From a checkpoint of a small contrastive image-text model.
Model: 10.2M parameters, 64-pixel images, encoder arch efficientnet, encoder norm groupnorm, encoder activation hardswish, encoder depths [3, 6, 3], encoder widths [40, 64, 120], text encoder width 320, text encoder layers 6, text encoder activation gelu.
Training: soap at rate 0.0012, 6800 steps, batches of 128.
Data: trained on regions of photos with short descriptions (Visual Genome), 203450 training examples.
Rows from block 2 of the text encoder, named by matrix and row number. Rows with one number belong to one neuron. Each number is 50 + 12 x the weight over its row's rms, rounded and kept within 0 to 99. All counts start at 0. After the name is the row's rms in percent of the matrix's.
# fc1: MLP up (text_encoder.blocks.2.mlp.fc1.weight, 1280x320), inputs 192-255
# fc2: MLP down (text_encoder.blocks.2.mlp.fc2.weight, 320x1280, transposed), outputs 192-255
fc1.44 094:84 49 57 44 79 59 35 40 44 49 34 35 59 56 34 39 43 46 57 29 33 71 55 61 50 49 49 50 51 32 37 41 47 34 46 44 56 55 35 59 67 57 45 65 44 30 44 49 73 47 52 71 41 45 62 77 41 38 55 49 26 57 66 65
fc2.44 095:37 67 41 33 28 63 49 46 65 44 52 48 35 59 49 35 55 49 60 54 42 36 52 62 36 40 49 52 38 53 53 81 52 73 41 53 73 89 64 57 50 52 46 43 55 60 43 39 35 47 37 47 65 63 52 47 38 56 48 59 54 41 38 31
fc1.45 101:59 63 50 60 83 56 38 39 62 71 52 48 29 94 46 60 59 58 53 70 68 55 47 32 53 24 46 68 54 49 36 54 30 39 65 58 60 47 44 57 42 49 48 62 52 53 32 38 44 58 35 44 51 48 42 43 33 50 53 50 24 39 41 50
fc2.45 092:65 51 48 34 46 35 41 51 36 68 40 52 54 24 70 22 32 42 36 34 59 49 34 35 34 66 42 30 87 46 70 27 61 36 51 58 39 69 64 60 42 65 58 49 56 52 66 51 65 62 48 45 59 31 46 31 46 38 45 54 60 40 46 51
fc1.46 125:82 40 31 49 64 47 27 35 24 42 13 56 56 61 45 69 46 55 75 58 66 59 58 42 59 45 54 72 50 61 62 40 47 52 49 40 46 59 42 73 56 55 45 68 70 48 23 38 59 38 46 43 40 48 46 47 53 49 56 49 52 54 59 49
fc2.46 143:38 55 74 49 55 49 46 64 59 45 61 48 64 49 44 43 56 67 58 54 38 54 74 56 35 44 34 35 59 47 49 65 63 59 62 52 66 67 52 49 40 49 36 37 64 78 57 49 39 40 53 46 61 50 56 65 41 75 41 62 46 63 17 56
fc1.47 066:57 54 55 54 20 45 44 55 42 61 43 60 71 45 51 46 50 36 55 45 53 47 65 55 51 49 57 46 57 50 55 34 39 77 39 51 62 39 41 54 64 69 36 57 55 54 53 50 62 41 40 25 61 57 42 50 32 42 54 42 33 41 43 54
fc2.47 077:43 42 60 47 85 59 51 50 42 31 59 40 25 43 54 55 54 56 34 66 54 42 35 53 48 54 63 43 30 61 49 57 75 26 55 52 38 60 51 48 31 34 69 34 47 44 76 40 41 49 81 75 51 47 57 57 54 51 38 39 62 63 59 52
fc1.48 159:60 57 61 59 41 55 52 57 70 70 48 52 36 40 36 63 58 67 46 54 46 61 71 41 32 36 35 68 45 52 52 55 47 48 54 62 50 51 50 44 68 52 24 63 50 56 49 69 51 51 53 59 60 62 53 48 42 49 52 28 47 60 76 58
fc2.48 154:43 51 51 45 35 54 81 52 47 51 51 33 79 57 48 39 46 39 51 57 36 29 65 50 59 74 71 38 70 60 66 49 64 20 51 58 48 45 57 74 26 46 69 52 71 38 36 55 35 45 74 53 49 39 33 42 58 36 55 41 39 60 48 50
fc1.49 138:53 46 52 61 84 37 39 42 43 43 57 47 43 61 53 60 21 40 56 57 34 61 57 36 51 55 41 67 46 46 46 34 53 63 63 44 32 44 44 53 48 43 41 61 44 60 49 49 44 77 59 67 46 46 56 50 60 43 52 67 44 49 43 38
fc2.49 104:38 48 51 62 56 49 51 55 54 50 52 46 55 51 47 39 57 60 52 35 41 43 36 43 58 60 48 63 75 57 32 71 53 24 51 50 39 68 59 57 31 61 51 61 71 55 35 46 57 48 54 56 57 42 39 60 48 49 46 58 60 56 36 54
fc1.50 040:31 38 65 64 60 49 40 43 53 47 44 22 35 62 29 41 55 49 51 49 66 70 62 58 56 65 57 34 35 36 44 19 53 54 59 50 43 37 41 54 51 76 71 45 65 64 49 42 44 34 49 42 55 64 50 72 65 70 41 51 44 48 47 47
fc2.50 048:63 55 32 42 26 43 67 55 40 53 44 73 56 54 59 52 51 60 46 58 43 31 34 46 55 36 46 67 64 52 57 77 37 46 42 56 31 61 45 63 50 22 44 68 46 38 58 49 58 70 66 60 44 62 50 48 50 48 59 51 56 36 53 61
fc1.51 139:46 42 68 39 52 42 63 76 49 47 39 58 38 49 28 51 48 53 41 51 49 71 51 54 47 28 41 69 51 37 42 55 64 56 31 57 58 47 54 49 42 66 56 72 33 58 52 68 46 58 40 53 52 56 52 41 58 60 46 41 58 49 53 43
fc2.51 141:63 36 60 49 27 43 64 47 56 47 57 37 60 40 64 63 44 42 61 53 51 49 48 41 40 44 57 49 34 71 42 78 44 51 47 47 34 68 65 44 47 55 52 45 47 71 47 60 55 39 32 47 40 60 68 49 68 54 37 70 64 54 33 63
fc1.52 173:32 48 58 55 62 60 33 37 35 53 46 63 50 49 47 46 66 45 53 33 56 66 35 41 47 65 52 44 68 41 71 42 45 70 50 71 41 53 33 70 43 60 48 43 62 71 33 68 45 55 49 62 46 41 63 55 61 37 58 26 63 58 18 20
fc2.52 162:52 69 44 31 33 66 24 39 38 67 38 69 78 54 57 57 53 53 68 33 26 75 67 35 65 54 61 24 47 63 54 44 46 56 47 33 38 46 46 47 48 46 78 34 43 42 49 39 34 39 42 36 71 39 47 44 60 50 53 53 43 59 52 48
fc1.53 070:34 56 58 60 55 33 39 56 44 66 37 30 61 46 46 78 52 78 39 72 55 58 41 24 60 36 50 78 47 46 45 52 38 71 57 59 55 26 43 54 47 39 24 56 60 35 41 73 27 40 48 37 55 52 67 54 45 37 42 37 43 29 43 56
fc2.53 055:77 49 45 42 54 58 75 66 55 39 68 61 67 45 55 43 38 43 36 42 63 51 60 70 47 57 61 41 53 42 58 38 60 34 39 47 41 51 42 44 46 80 60 33 49 59 59 36 68 61 55 60 38 62 46 55 71 50 30 61 52 55 64 39
fc1.54 077:40 49 47 61 52 39 32 68 34 49 44 69 57 48 44 45 49 57 31 71 51 65 67 35 41 57 46 51 60 65 42 24 47 50 75 45 50 67 46 83 56 30 41 63 34 33 30 26 63 49 47 57 63 49 63 51 45 45 52 37 43 35 58 52
fc2.54 091:41 38 52 39 66 56 61 38 53 56 52 34 39 62 37 57 42 61 50 44 62 37 43 46 69 53 57 43 35 31 54 63 42 67 37 64 29 37 63 19 50 79 65 39 63 75 59 59 42 55 61 51 50 49 52 47 64 52 46 50 56 63 43 44
fc1.55 061:64 42 44 47 48 53 39 52 64 61 41 65 59 51 50 63 36 66 40 66 34 40 49 51 46 57 36 74 40 38 63 53 58 48 57 69 52 49 53 46 47 48 20 64 67 45 44 61 49 27 42 50 65 66 26 50 67 44 56 30 32 45 35 53
fc2.55 064:58 52 52 60 57 45 61 62 32 33 60 40 31 39 53 38 40 40 51 54 47 52 56 35 51 51 43 37 48 59 46 45 39 60 48 31 59 62 45 60 57 83 78 44 31 62 54 43 41 62 48 64 53 41 72 43 18 49 51 51 69 61 46 50
fc1.56 079:60 32 53 51 70 40 70 39 31 36 35 51 51 69 48 56 47 49 55 50 56 68 42 35 40 47 50 61 56 49 39 46 52 46 39 78 57 61 44 28 43 69 71 55 35 44 57 59 54 62 53 78 48 46 54 51 40 55 42 52 48 54 45 40
fc2.56 078:53 46 47 44 56 62 62 55 27 43 52 35 52 45 58 63 54 36 34 41 56 60 37 41 53 62 60 57 67 51 35 55 56 46 42 55 28 52 41 52 53 76 64 57 33 47 46 50 49 62 60 61 59 45 56 42 43 44 41 57 58 61 52 30
fc1.57 135:50 40 63 53 53 49 58 46 42 62 47 72 48 61 44 60 61 49 42 73 71 65 49 43 45 60 50 61 60 25 51 64 55 71 49 53 48 45 31 52 42 55 46 65 42 57 32 56 82 59 62 38 72 46 43 45 38 53 60 34 54 40 48 31
fc2.57 110:61 30 46 70 52 50 38 49 45 60 54 28 50 44 48 59 58 51 38 45 56 53 53 64 61 27 38 50 84 60 47 17 50 30 52 60 38 66 83 42 35 40 54 38 42 50 52 54 46 36 48 40 41 47 50 35 43 45 27 53 50 52 47 49
fc1.58 108:29 54 28 43 56 36 45 58 43 44 75 50 52 60 42 64 48 54 52 45 35 68 68 53 54 62 51 71 27 44 57 38 53 77 48 46 30 56 50 79 31 40 60 39 57 54 49 39 57 24 48 60 55 64 70 47 33 35 48 51 48 44 61 44
fc2.58 124:53 28 68 66 42 45 54 45 48 43 31 43 65 48 56 49 40 50 45 45 59 25 42 57 57 40 55 36 70 38 48 64 55 39 44 58 44 39 49 14 64 66 40 48 46 54 64 48 49 77 37 34 62 39 36 61 70 59 45 57 48 50 34 60
fc1.59 112:40 34 72 60 55 43 40 35 63 48 45 66 61 58 47 51 48 64 48 36 56 55 40 34 48 63 35 59 58 43 50 63 58 42 45 37 35 38 54 30 54 51 48 45 48 39 57 56 41 52 48 36 46 41 47 51 48 43 58 41 57 63 58 48
fc2.59 101:88 60 49 33 70 50 54 43 54 59 40 49 43 45 60 49 64 55 53 58 55 56 47 42 53 22 52 49 49 50 55 29 60 42 46 62 60 35 54 81 31 38 50 49 35 52 67 65 40 59 54 33 60 35 45 33 52 36 44 74 71 61 39 49
fc1.60 078:53 42 52 44 31 53 57 57 44 37 63 45 61 64 24 52 61 49 28 47 28 44 55 42 66 37 44 45 46 61 36 06 40 35 47 58 50 41 55 56 35 38 50 46 42 66 51 52 36 52 64 63 49 53 51 76 55 46 30 58 40 43 51 35
fc2.60 078:54 56 50 70 55 52 41 48 46 59 39 62 35 54 72 48 28 47 75 39 66 56 47 45 41 56 46 42 50 37 53 76 56 55 55 42 50 58 50 38 59 72 56 44 47 41 51 46 48 39 48 40 53 59 55 31 44 50 69 42 64 44 61 49
fc1.61 078:56 55 45 53 60 41 58 50 44 67 36 58 46 75 44 56 59 45 46 53 58 65 43 19 59 42 61 52 48 65 40 70 45 57 29 70 63 43 55 28 56 62 45 47 48 26 38 60 55 50 49 53 59 66 44 52 44 36 43 40 54 57 45 47
fc2.61 076:59 41 48 55 39 51 35 45 38 61 65 54 48 53 54 54 34 50 31 56 49 58 49 63 53 67 66 44 66 38 46 44 55 30 56 40 53 62 37 59 48 35 41 38 63 42 53 50 58 62 37 63 37 29 52 69 47 42 77 69 32 71 59 39
fc1.62 069:59 49 52 51 34 34 48 51 55 56 65 18 45 50 40 66 51 38 53 45 43 47 53 55 43 66 51 35 62 47 50 39 49 53 39 48 45 69 64 51 30 63 58 39 57 36 49 46 72 37 52 34 30 51 55 50 66 79 59 70 44 32 54 61
fc2.62 066:36 52 53 69 54 53 56 51 47 53 42 77 45 42 74 30 56 36 56 47 64 52 50 53 56 38 60 61 43 57 49 67 55 52 60 53 64 36 49 49 66 43 37 64 51 54 48 56 40 54 57 72 66 51 49 55 24 31 22 48 61 50 53 39
fc1.63 100:62 37 53 35 48 47 36 20 39 48 35 44 47 58 46 47 58 51 55 52 46 67 57 50 37 42 75 64 72 30 23 75 74 68 51 40 56 41 34 50 55 54 48 54 54 58 44 45 78 46 50 58 77 53 44 46 48 54 54 50 76 46 50 48
fc2.63 118:41 59 59 44 30 52 56 64 56 73 55 53 75 61 55 34 46 60 45 48 39 61 61 65 42 53 44 34 44 53 53 67 35 23 50 38 24 63 51 58 55 53 70 55 65 56 70 57 25 51 50 50 50 40 36 20 33 64 46 54 60 54 50 62
fc1.64 142:58 63 65 76 67 53 49 46 48 36 61 43 44 43 56 71 56 53 46 57 50 61 58 20 41 32 46 41 62 64 65 38 28 54 54 65 34 56 55 69 34 47 70 46 53 64 34 79 39 42 68 51 28 36 30 40 64 48 54 45 65 62 37 43
fc2.64 102:68 68 49 52 51 46 52 63 35 28 39 55 84 50 51 51 56 38 61 31 64 47 45 55 39 74 62 53 52 54 38 41 41 42 46 56 36 56 30 52 58 67 72 58 53 63 55 52 57 50 50 42 65 31 59 37 40 54 49 57 75 53 28 30
fc1.65 080:31 42 51 37 70 54 36 53 55 43 45 40 55 81 64 60 35 50 38 52 34 39 63 77 70 59 58 55 60 54 44 49 38 55 42 57 54 54 60 67 29 45 69 54 59 56 58 53 28 30 45 41 56 68 45 34 31 61 36 45 56 60 52 53
fc2.65 093:55 49 55 49 32 34 50 30 40 68 66 62 49 35 43 52 55 55 61 45 64 48 34 41 35 42 52 46 44 52 54 50 58 45 72 40 33 54 54 26 77 58 26 45 59 53 58 41 73 74 37 47 35 43 42 57 74 49 62 61 51 36 37 54
fc1.66 147:77 38 55 40 55 43 61 49 45 52 37 52 57 51 30 62 57 58 52 45 66 54 44 39 54 38 55 38 47 54 46 38 49 45 41 36 60 56 22 40 40 48 49 60 32 38 58 45 35 54 53 78 43 45 45 38 29 54 50 72 32 68 64 65
fc2.66 096:65 34 60 59 46 59 43 71 40 56 40 31 61 39 62 36 46 48 23 59 60 65 35 44 53 58 58 42 47 29 16 47 41 34 51 43 40 39 52 43 49 54 67 35 56 65 58 59 55 69 47 55 24 53 49 24 42 41 61 52 53 32 43 19
fc1.67 141:38 58 60 60 77 50 46 69 42 51 53 44 27 62 44 53 34 48 37 16 33 41 66 60 64 41 46 37 45 45 47 60 50 73 55 56 28 52 50 61 57 67 33 39 34 51 72 65 50 28 60 55 61 44 58 59 68 48 53 62 50 43 40 45
fc2.67 129:51 67 65 36 71 50 43 47 89 48 55 60 36 37 60 60 61 68 59 60 46 37 40 53 46 37 29 42 51 38 68 45 51 18 53 38 42 29 60 60 69 30 51 45 59 46 27 68 59 48 55 48 37 14 55 62 54 39 39 41 77 48 74 42
fc1.68 100:40 42 76 38 26 62 59 23 18 43 46 35 59 69 30 46 44 48 61 64 51 38 31 35 70 59 65 44 29 50 48 72 46 47 51 63 43 46 17 27 55 49 54 43 48 66 28 51 35 45 11 29 42 42 41 63 67 68 44 70 57 44 23 72
fc2.68 108:73 58 32 62 67 34 54 68 86 50 64 66 41 33 54 51 58 63 49 46 57 75 70 67 40 31 40 53 68 42 64 43 61 60 45 40 54 60 75 77 51 31 50 51 40 33 67 43 51 64 71 50 57 67 66 39 36 38 51 41 42 60 64 28
fc1.69 086:44 63 41 30 46 53 58 61 60 43 61 43 51 52 70 31 54 49 46 45 47 41 26 29 46 37 39 62 37 78 58 60 66 73 64 58 53 35 52 29 41 67 12 49 52 39 55 54 41 62 42 55 57 39 48 50 79 60 31 56 47 51 43 59
fc2.69 070:56 50 46 66 51 53 43 29 41 66 41 49 53 42 45 56 42 38 36 44 55 50 62 57 51 62 42 47 61 25 36 41 41 07 44 58 51 55 40 79 43 40 73 62 47 66 51 42 66 39 53 54 34 57 59 53 17 26 70 46 41 61 48 35
fc1.70 081:53 19 70 44 39 40 43 58 63 47 55 52 41 46 63 41 34 45 56 57 51 37 29 36 51 41 52 51 34 39 47 52 37 67 55 65 45 58 54 49 43 67 55 63 32 43 47 48 53 50 46 30 45 82 29 45 39 52 55 42 36 49 45 50
fc2.70 086:46 54 50 47 53 65 66 48 40 35 55 53 63 53 53 39 81 57 47 39 41 53 55 54 48 61 51 51 60 54 60 37 57 19 43 21 47 42 53 42 50 33 33 45 61 52 61 45 54 59 39 79 66 27 72 55 53 41 45 71 58 38 71 48
fc1.71 039:44 71 48 52 51 48 56 33 53 53 37 44 51 50 64 54 54 64 57 54 68 50 55 63 29 42 52 51 39 40 74 46 57 66 81 34 62 52 37 50 46 54 61 60 58 57 40 42 44 52 57 63 57 47 37 51 62 33 58 52 49 57 54 37
fc2.71 062:42 46 51 56 51 67 30 63 60 49 74 68 42 41 51 42 53 48 51 46 50 58 37 47 57 59 47 45 52 65 35 60 30 31 22 56 50 52 65 55 65 51 46 52 43 47 59 61 43 47 69 31 47 73 59 56 37 70 50 40 57 47 52 77
fc1.72 079:43 55 79 42 39 44 36 61 53 47 49 40 62 48 50 38 61 71 42 52 57 58 40 56 48 59 54 38 59 38 64 74 67 71 45 40 50 52 38 53 52 68 44 56 38 20 67 47 34 69 54 31 52 45 53 44 57 41 33 43 46 48 60 56
fc2.72 078:49 51 40 44 40 62 44 48 70 48 49 59 29 49 85 64 48 75 63 31 45 40 61 78 42 48 59 48 48 61 38 62 52 26 40 91 73 67 68 38 62 57 31 49 58 55 33 39 57 49 57 69 51 52 39 58 32 49 63 52 64 60 46 55
fc1.73 073:52 41 59 55 54 45 30 49 38 42 52 58 50 64 60 49 38 50 53 66 47 48 46 60 42 36 41 64 38 62 49 31 41 68 61 44 51 45 51 50 56 57 48 66 36 39 49 61 18 41 58 34 50 39 47 71 54 26 59 53 42 38 25 64
fc2.73 072:46 59 50 47 38 52 64 42 37 51 58 50 45 41 63 40 49 62 29 38 50 49 43 37 55 98 51 40 48 48 53 75 60 36 48 55 59 34 47 49 48 40 58 46 50 64 71 38 72 61 49 51 49 68 54 43 51 57 43 36 39 48 68 53
fc1.74 099:54 40 67 42 67 46 57 20 44 57 38 67 52 47 53 55 46 74 40 64 45 56 53 29 47 46 59 52 57 51 50 60 61 41 41 37 58 73 38 49 48 47 37 74 59 69 41 49 35 47 51 66 51 40 45 48 45 66 54 40 21 48 45 36
fc2.74 105:49 66 41 25 20 45 42 56 66 74 46 38 68 46 61 63 64 47 61 40 40 32 37 41 50 62 51 64 64 66 72 70 40 69 47 29 51 71 62 32 38 60 59 44 64 40 25 48 46 47 36 39 76 38 56 55 48 39 37 44 74 61 64 64
fc1.75 103:65 35 62 29 27 34 37 37 48 58 32 49 62 72 46 48 51 39 68 53 48 45 40 53 72 25 51 26 41 34 38 56 55 37 42 70 56 84 43 20 51 59 44 40 46 67 41 55 50 52 57 48 22 57 38 48 49 55 52 58 55 42 47 60
fc2.75 101:23 61 44 66 59 73 51 59 42 48 64 51 40 51 63 39 58 64 40 59 62 49 65 50 31 69 41 53 47 67 61 53 36 56 59 33 33 29 65 80 58 33 50 66 50 43 44 46 52 44 43 41 73 55 66 48 45 43 40 41 49 49 54 32
fc1.76 090:49 43 59 51 63 45 72 53 48 44 56 16 59 54 60 41 48 50 43 47 52 45 21 58 45 53 41 48 48 54 52 48 62 64 66 37 43 59 25 45 51 37 60 47 31 47 46 57 57 53 32 46 64 64 59 37 49 64 57 31 54 51 57 57
fc2.76 096:42 51 37 46 36 47 39 41 49 56 35 80 58 54 53 68 51 48 42 51 52 44 62 36 48 48 62 55 63 58 41 57 47 26 41 79 65 38 78 37 43 73 36 55 75 54 37 36 40 48 65 67 51 41 42 58 67 41 27 72 43 54 40 41
fc1.77 130:53 30 82 64 53 77 43 54 64 41 52 58 67 45 54 34 45 58 49 66 48 55 46 44 42 28 55 72 50 30 27 57 28 47 61 58 56 32 51 33 50 50 73 55 47 41 54 57 41 61 38 43 57 57 41 57 35 60 57 29 45 38 43 35
fc2.77 123:46 69 38 31 31 27 51 41 36 47 48 39 42 53 42 66 54 34 47 40 41 28 54 67 33 65 25 26 61 63 54 53 53 46 38 43 52 61 59 59 57 59 31 46 45 69 42 48 59 24 49 63 35 41 46 36 70 32 63 76 56 39 64 55
fc1.78 056:34 56 59 59 67 51 44 58 55 64 48 53 56 68 32 77 49 80 59 40 46 56 32 42 41 16 32 65 45 55 53 48 57 41 53 54 40 27 52 49 66 52 62 58 40 47 46 57 60 47 69 45 41 57 52 70 54 47 69 55 51 56 11 67
fc2.78 073:70 36 46 56 39 45 58 42 23 30 50 43 42 19 85 35 42 32 29 60 54 31 50 42 62 77 77 42 58 48 57 46 58 53 50 55 62 52 67 44 32 44 46 32 41 64 56 53 29 53 56 57 64 53 46 44 57 48 31 49 44 31 78 36
fc1.79 091:45 47 55 48 64 44 66 34 35 38 40 46 48 43 42 63 52 44 51 52 49 72 37 40 30 48 48 56 46 48 48 63 67 56 52 66 51 59 45 33 46 70 68 59 38 49 52 32 65 62 46 77 47 60 62 41 56 54 44 61 31 54 53 41
fc2.79 077:58 68 48 43 58 55 77 52 34 40 52 38 50 48 53 65 59 44 48 42 40 60 36 26 40 61 56 59 59 52 38 44 59 55 63 47 41 56 38 42 39 76 76 53 30 46 55 65 44 51 63 59 41 46 60 38 61 46 57 60 60 49 58 30
fc1.80 062:47 47 50 56 36 24 68 58 48 75 48 27 53 48 49 63 57 44 64 43 46 36 39 55 42 65 24 45 45 49 43 43 38 48 54 54 64 56 75 70 58 68 34 48 66 24 41 47 50 57 51 71 54 58 36 65 44 43 36 40 33 32 60 81
fc2.80 059:52 58 52 48 52 59 33 52 46 26 59 68 35 49 72 30 52 41 15 60 49 55 45 51 50 43 79 49 40 55 50 56 74 42 50 47 56 51 31 26 59 50 56 46 45 66 51 48 53 38 69 47 49 58 61 56 46 42 53 42 64 48 56 38
fc1.81 108:48 22 52 66 51 65 55 60 40 45 50 50 47 53 33 56 71 52 44 55 63 49 51 39 50 48 45 56 38 44 49 56 64 74 60 47 56 46 30 59 44 46 43 57 47 36 53 65 44 42 49 57 47 54 21 51 29 63 54 41 37 39 37 25
fc2.81 097:49 52 36 42 36 57 41 29 58 54 64 57 54 39 59 57 46 50 36 47 45 69 39 27 43 63 62 61 62 63 69 58 53 35 42 26 68 66 72 39 45 51 64 50 43 55 59 43 53 43 66 54 54 32 58 51 40 49 45 66 64 68 71 46
fc1.82 060:70 39 52 56 60 69 54 45 50 48 63 62 67 46 68 51 49 48 46 64 45 29 56 41 47 43 38 79 49 45 63 56 49 55 69 39 67 52 26 52 42 57 71 49 38 51 36 46 55 54 29 59 46 48 31 49 45 30 70 49 51 56 44 31
fc2.82 052:39 71 49 47 51 53 48 46 43 54 48 37 40 36 24 65 51 67 43 35 36 66 36 51 39 58 72 26 46 67 49 34 51 46 38 60 54 43 56 52 52 45 42 31 46 57 56 59 49 50 66 40 65 47 50 48 54 46 21 50 45 47 50 72
fc1.83 071:36 55 52 61 45 52 41 41 42 60 49 47 55 44 57 41 48 37 53 57 54 42 42 46 53 73 38 33 58 54 53 71 63 52 43 39 54 49 65 47 60 43 49 56 53 41 50 62 56 43 62 41 47 44 44 72 58 43 48 41 52 44 48 68
fc2.83 065:60 40 60 46 49 40 55 66 64 44 49 62 51 57 62 63 65 44 33 54 49 46 51 57 44 47 66 54 31 41 67 36 35 46 51 63 58 43 33 44 47 44 44 36 58 46 61 40 49 59 49 56 43 57 65 43 35 49 55 45 44 57 59 33
fc1.84 071:33 34 59 42 22 49 56 53 44 60 27 31 40 56 52 53 36 33 54 50 69 42 42 73 47 48 55 50 36 44 68 60 52 45 55 59 57 60 43 28 47 63 45 34 22 49 60 56 38 64 61 39 77 49 58 24 41 52 58 51 52 46 39 72
fc2.84 060:58 60 61 64 74 41 41 52 68 40 70 66 67 36 60 49 63 64 49 51 31 53 56 37 52 52 44 46 66 61 36 45 61 46 38 32 65 28 59 53 41 35 67 60 76 46 35 38 60 30 36 63 34 61 38 53 54 33 43 57 43 50 61 35
fc1.85 101:44 65 74 39 35 37 46 38 37 62 46 67 41 55 58 44 68 44 50 52 43 40 44 50 48 61 69 42 44 59 28 48 37 50 72 41 38 54 45 38 44 61 53 26 39 44 31 26 35 56 52 61 30 21 34 34 61 43 69 58 45 28 58 51
fc2.85 101:43 36 37 62 58 64 38 48 63 43 48 40 53 31 48 63 39 61 46 47 57 42 49 59 60 53 45 54 59 46 76 46 55 41 39 54 67 44 44 60 57 37 41 66 51 54 65 71 78 39 56 38 62 73 67 71 38 50 39 43 52 50 54 60
fc1.86 083:61 47 47 49 37 45 49 42 50 31 19 70 60 59 56 19 52 42 50 35 39 59 51 67 45 35 66 34 46 61 63 44 51 70 71 39 40 34 37 72 69 50 62 36 43 75 46 53 82 37 45 50 54 48 49 36 43 55 54 32 39 32 65 44
fc2.86 122:34 43 53 59 64 52 51 46 62 69 61 34 54 41 39 78 42 57 53 52 61 49 47 22 59 68 45 66 55 35 48 66 59 32 29 50 51 41 63 38 36 56 53 62 63 07 46 49 31 70 35 63 45 55 42 60 68 42 48 52 57 65 34 57
fc1.87 077:52 40 77 34 48 34 62 47 49 28 52 67 35 73 64 46 65 56 55 71 46 51 57 62 67 41 51 62 26 38 36 45 45 47 55 63 52 42 29 26 43 62 31 58 46 46 48 53 56 54 69 42 45 57 55 46 49 63 55 37 44 34 32 52
fc2.87 102:46 63 33 64 43 67 51 47 49 50 55 45 55 31 47 43 43 51 54 33 35 46 60 43 36 63 37 32 68 58 40 55 64 48 44 35 47 68 56 71 54 35 59 47 44 57 56 57 28 44 30 43 57 35 53 53 56 36 48 62 53 51 69 43
fc1.88 099:46 28 64 66 37 85 62 38 52 45 46 63 59 59 49 49 39 52 63 47 59 77 55 48 47 46 66 37 56 45 53 66 38 47 30 62 62 62 63 44 71 60 67 58 43 54 65 50 61 27 45 55 36 37 24 33 58 64 56 54 41 56 51 67
fc2.88 117:58 74 50 28 59 31 27 72 47 60 65 38 41 30 60 55 60 41 37 49 57 34 45 69 50 43 37 51 55 49 45 41 48 37 49 36 47 54 38 59 35 32 54 46 57 55 45 51 44 68 54 54 50 54 64 66 43 29 45 49 44 49 59 40
fc1.89 117:51 25 55 53 53 46 45 64 71 48 61 56 59 42 52 65 64 68 49 68 52 46 57 43 64 37 60 73 43 49 40 38 46 43 57 63 43 55 58 64 41 34 57 39 48 37 48 54 55 42 64 59 67 51 56 26 52 36 53 51 50 34 53 39
fc2.89 120:43 58 46 57 40 50 58 40 31 42 41 28 57 61 55 41 41 38 44 42 32 36 45 51 44 65 38 37 69 42 44 51 47 64 22 49 60 36 47 45 46 74 44 48 50 56 56 61 27 40 34 48 37 48 46 66 54 65 60 52 48 47 57 55
fc1.90 103:53 43 39 40 51 36 43 72 81 49 75 56 55 44 42 65 42 50 41 88 45 32 70 34 42 40 55 56 55 47 40 56 37 62 44 58 24 48 48 65 68 30 55 43 64 33 57 52 46 50 64 40 33 61 85 46 46 25 45 62 68 65 50 50
fc2.90 100:60 52 47 46 45 59 52 27 28 35 31 49 44 53 51 46 61 66 49 16 43 59 30 70 51 71 47 55 40 47 58 35 71 37 51 38 57 50 59 50 32 66 36 48 37 51 45 63 60 61 38 58 61 52 21 53 50 68 46 49 37 33 51 43
fc1.91 142:53 47 69 37 77 37 46 65 51 43 56 61 37 59 73 66 48 42 67 54 61 28 41 35 45 54 64 47 67 42 56 52 45 58 45 52 50 50 35 54 43 48 44 28 41 51 48 54 55 60 55 80 32 47 54 28 55 54 52 63 53 61 50 36
fc2.91 087:74 43 42 57 56 54 50 56 38 28 58 40 62 28 60 59 47 49 43 41 52 61 50 29 45 55 56 35 55 39 51 37 54 48 57 64 48 57 39 62 30 61 62 45 62 65 30 40 40 61 66 27 58 37 38 42 41 60 62 77 50 52 63 40
fc1.92 053:50 61 57 36 64 50 53 27 33 59 55 53 51 50 56 51 47 43 67 43 43 50 64 57 48 53 48 47 51 23 43 49 46 44 71 38 60 55 45 28 58 60 55 64 62 56 28 52 23 43 40 42 46 38 43 51 56 41 57 48 58 34 59 32
fc2.92 071:46 45 59 43 47 64 41 51 73 61 61 41 56 31 52 51 55 50 37 53 53 51 51 55 37 44 38 49 35 71 57 49 52 41 45 65 43 49 39 75 60 34 51 42 58 59 61 56 53 47 56 52 64 60 68 46 53 62 28 34 60 44 36 67
fc1.93 117:48 25 55 46 63 58 30 31 42 42 66 65 33 32 41 55 51 58 62 70 52 41 50 62 65 47 48 44 47 49 47 56 52 63 54 44 62 28 37 44 40 47 39 66 49 58 32 51 36 44 60 46 73 39 39 52 57 38 55 57 43 52 49 44
fc2.93 101:60 54 51 43 47 51 63 43 32 70 66 53 45 53 42 53 51 60 45 30 54 56 37 43 54 71 54 59 38 45 57 61 48 36 53 43 50 77 70 57 47 45 40 31 53 56 55 49 65 40 57 48 49 38 53 60 62 64 51 45 65 64 40 53
fc1.94 084:53 48 55 54 56 38 35 61 36 68 71 53 49 58 72 59 53 55 48 43 52 51 31 60 40 60 42 59 63 64 49 37 37 44 27 43 45 67 48 47 57 43 25 33 45 50 38 43 60 38 55 56 54 48 29 58 45 64 48 29 42 45 55 60
fc2.94 104:28 44 53 38 50 63 57 33 69 37 26 54 53 54 46 38 68 50 35 59 54 38 58 40 56 54 56 27 48 38 55 58 45 54 73 55 61 44 54 42 37 67 68 74 54 41 51 60 54 56 49 47 65 40 73 46 57 32 44 55 51 45 45 35
fc1.95 086:61 62 52 50 68 38 51 39 46 45 40 39 55 43 32 54 61 36 44 42 43 43 50 48 49 66 45 52 55 41 27 47 31 65 62 56 47 46 11 62 35 45 56 45 64 52 52 52 36 26 58 67 41 52 54 47 44 54 46 41 60 49 51 78
fc2.95 101:39 29 57 45 31 67 51 58 49 47 56 55 51 50 56 55 37 53 40 50 55 41 55 51 52 25 56 56 33 57 59 59 62 35 31 64 34 63 70 34 58 60 40 50 49 52 52 37 51 59 58 47 58 41 47 54 63 57 44 45 40 56 53 15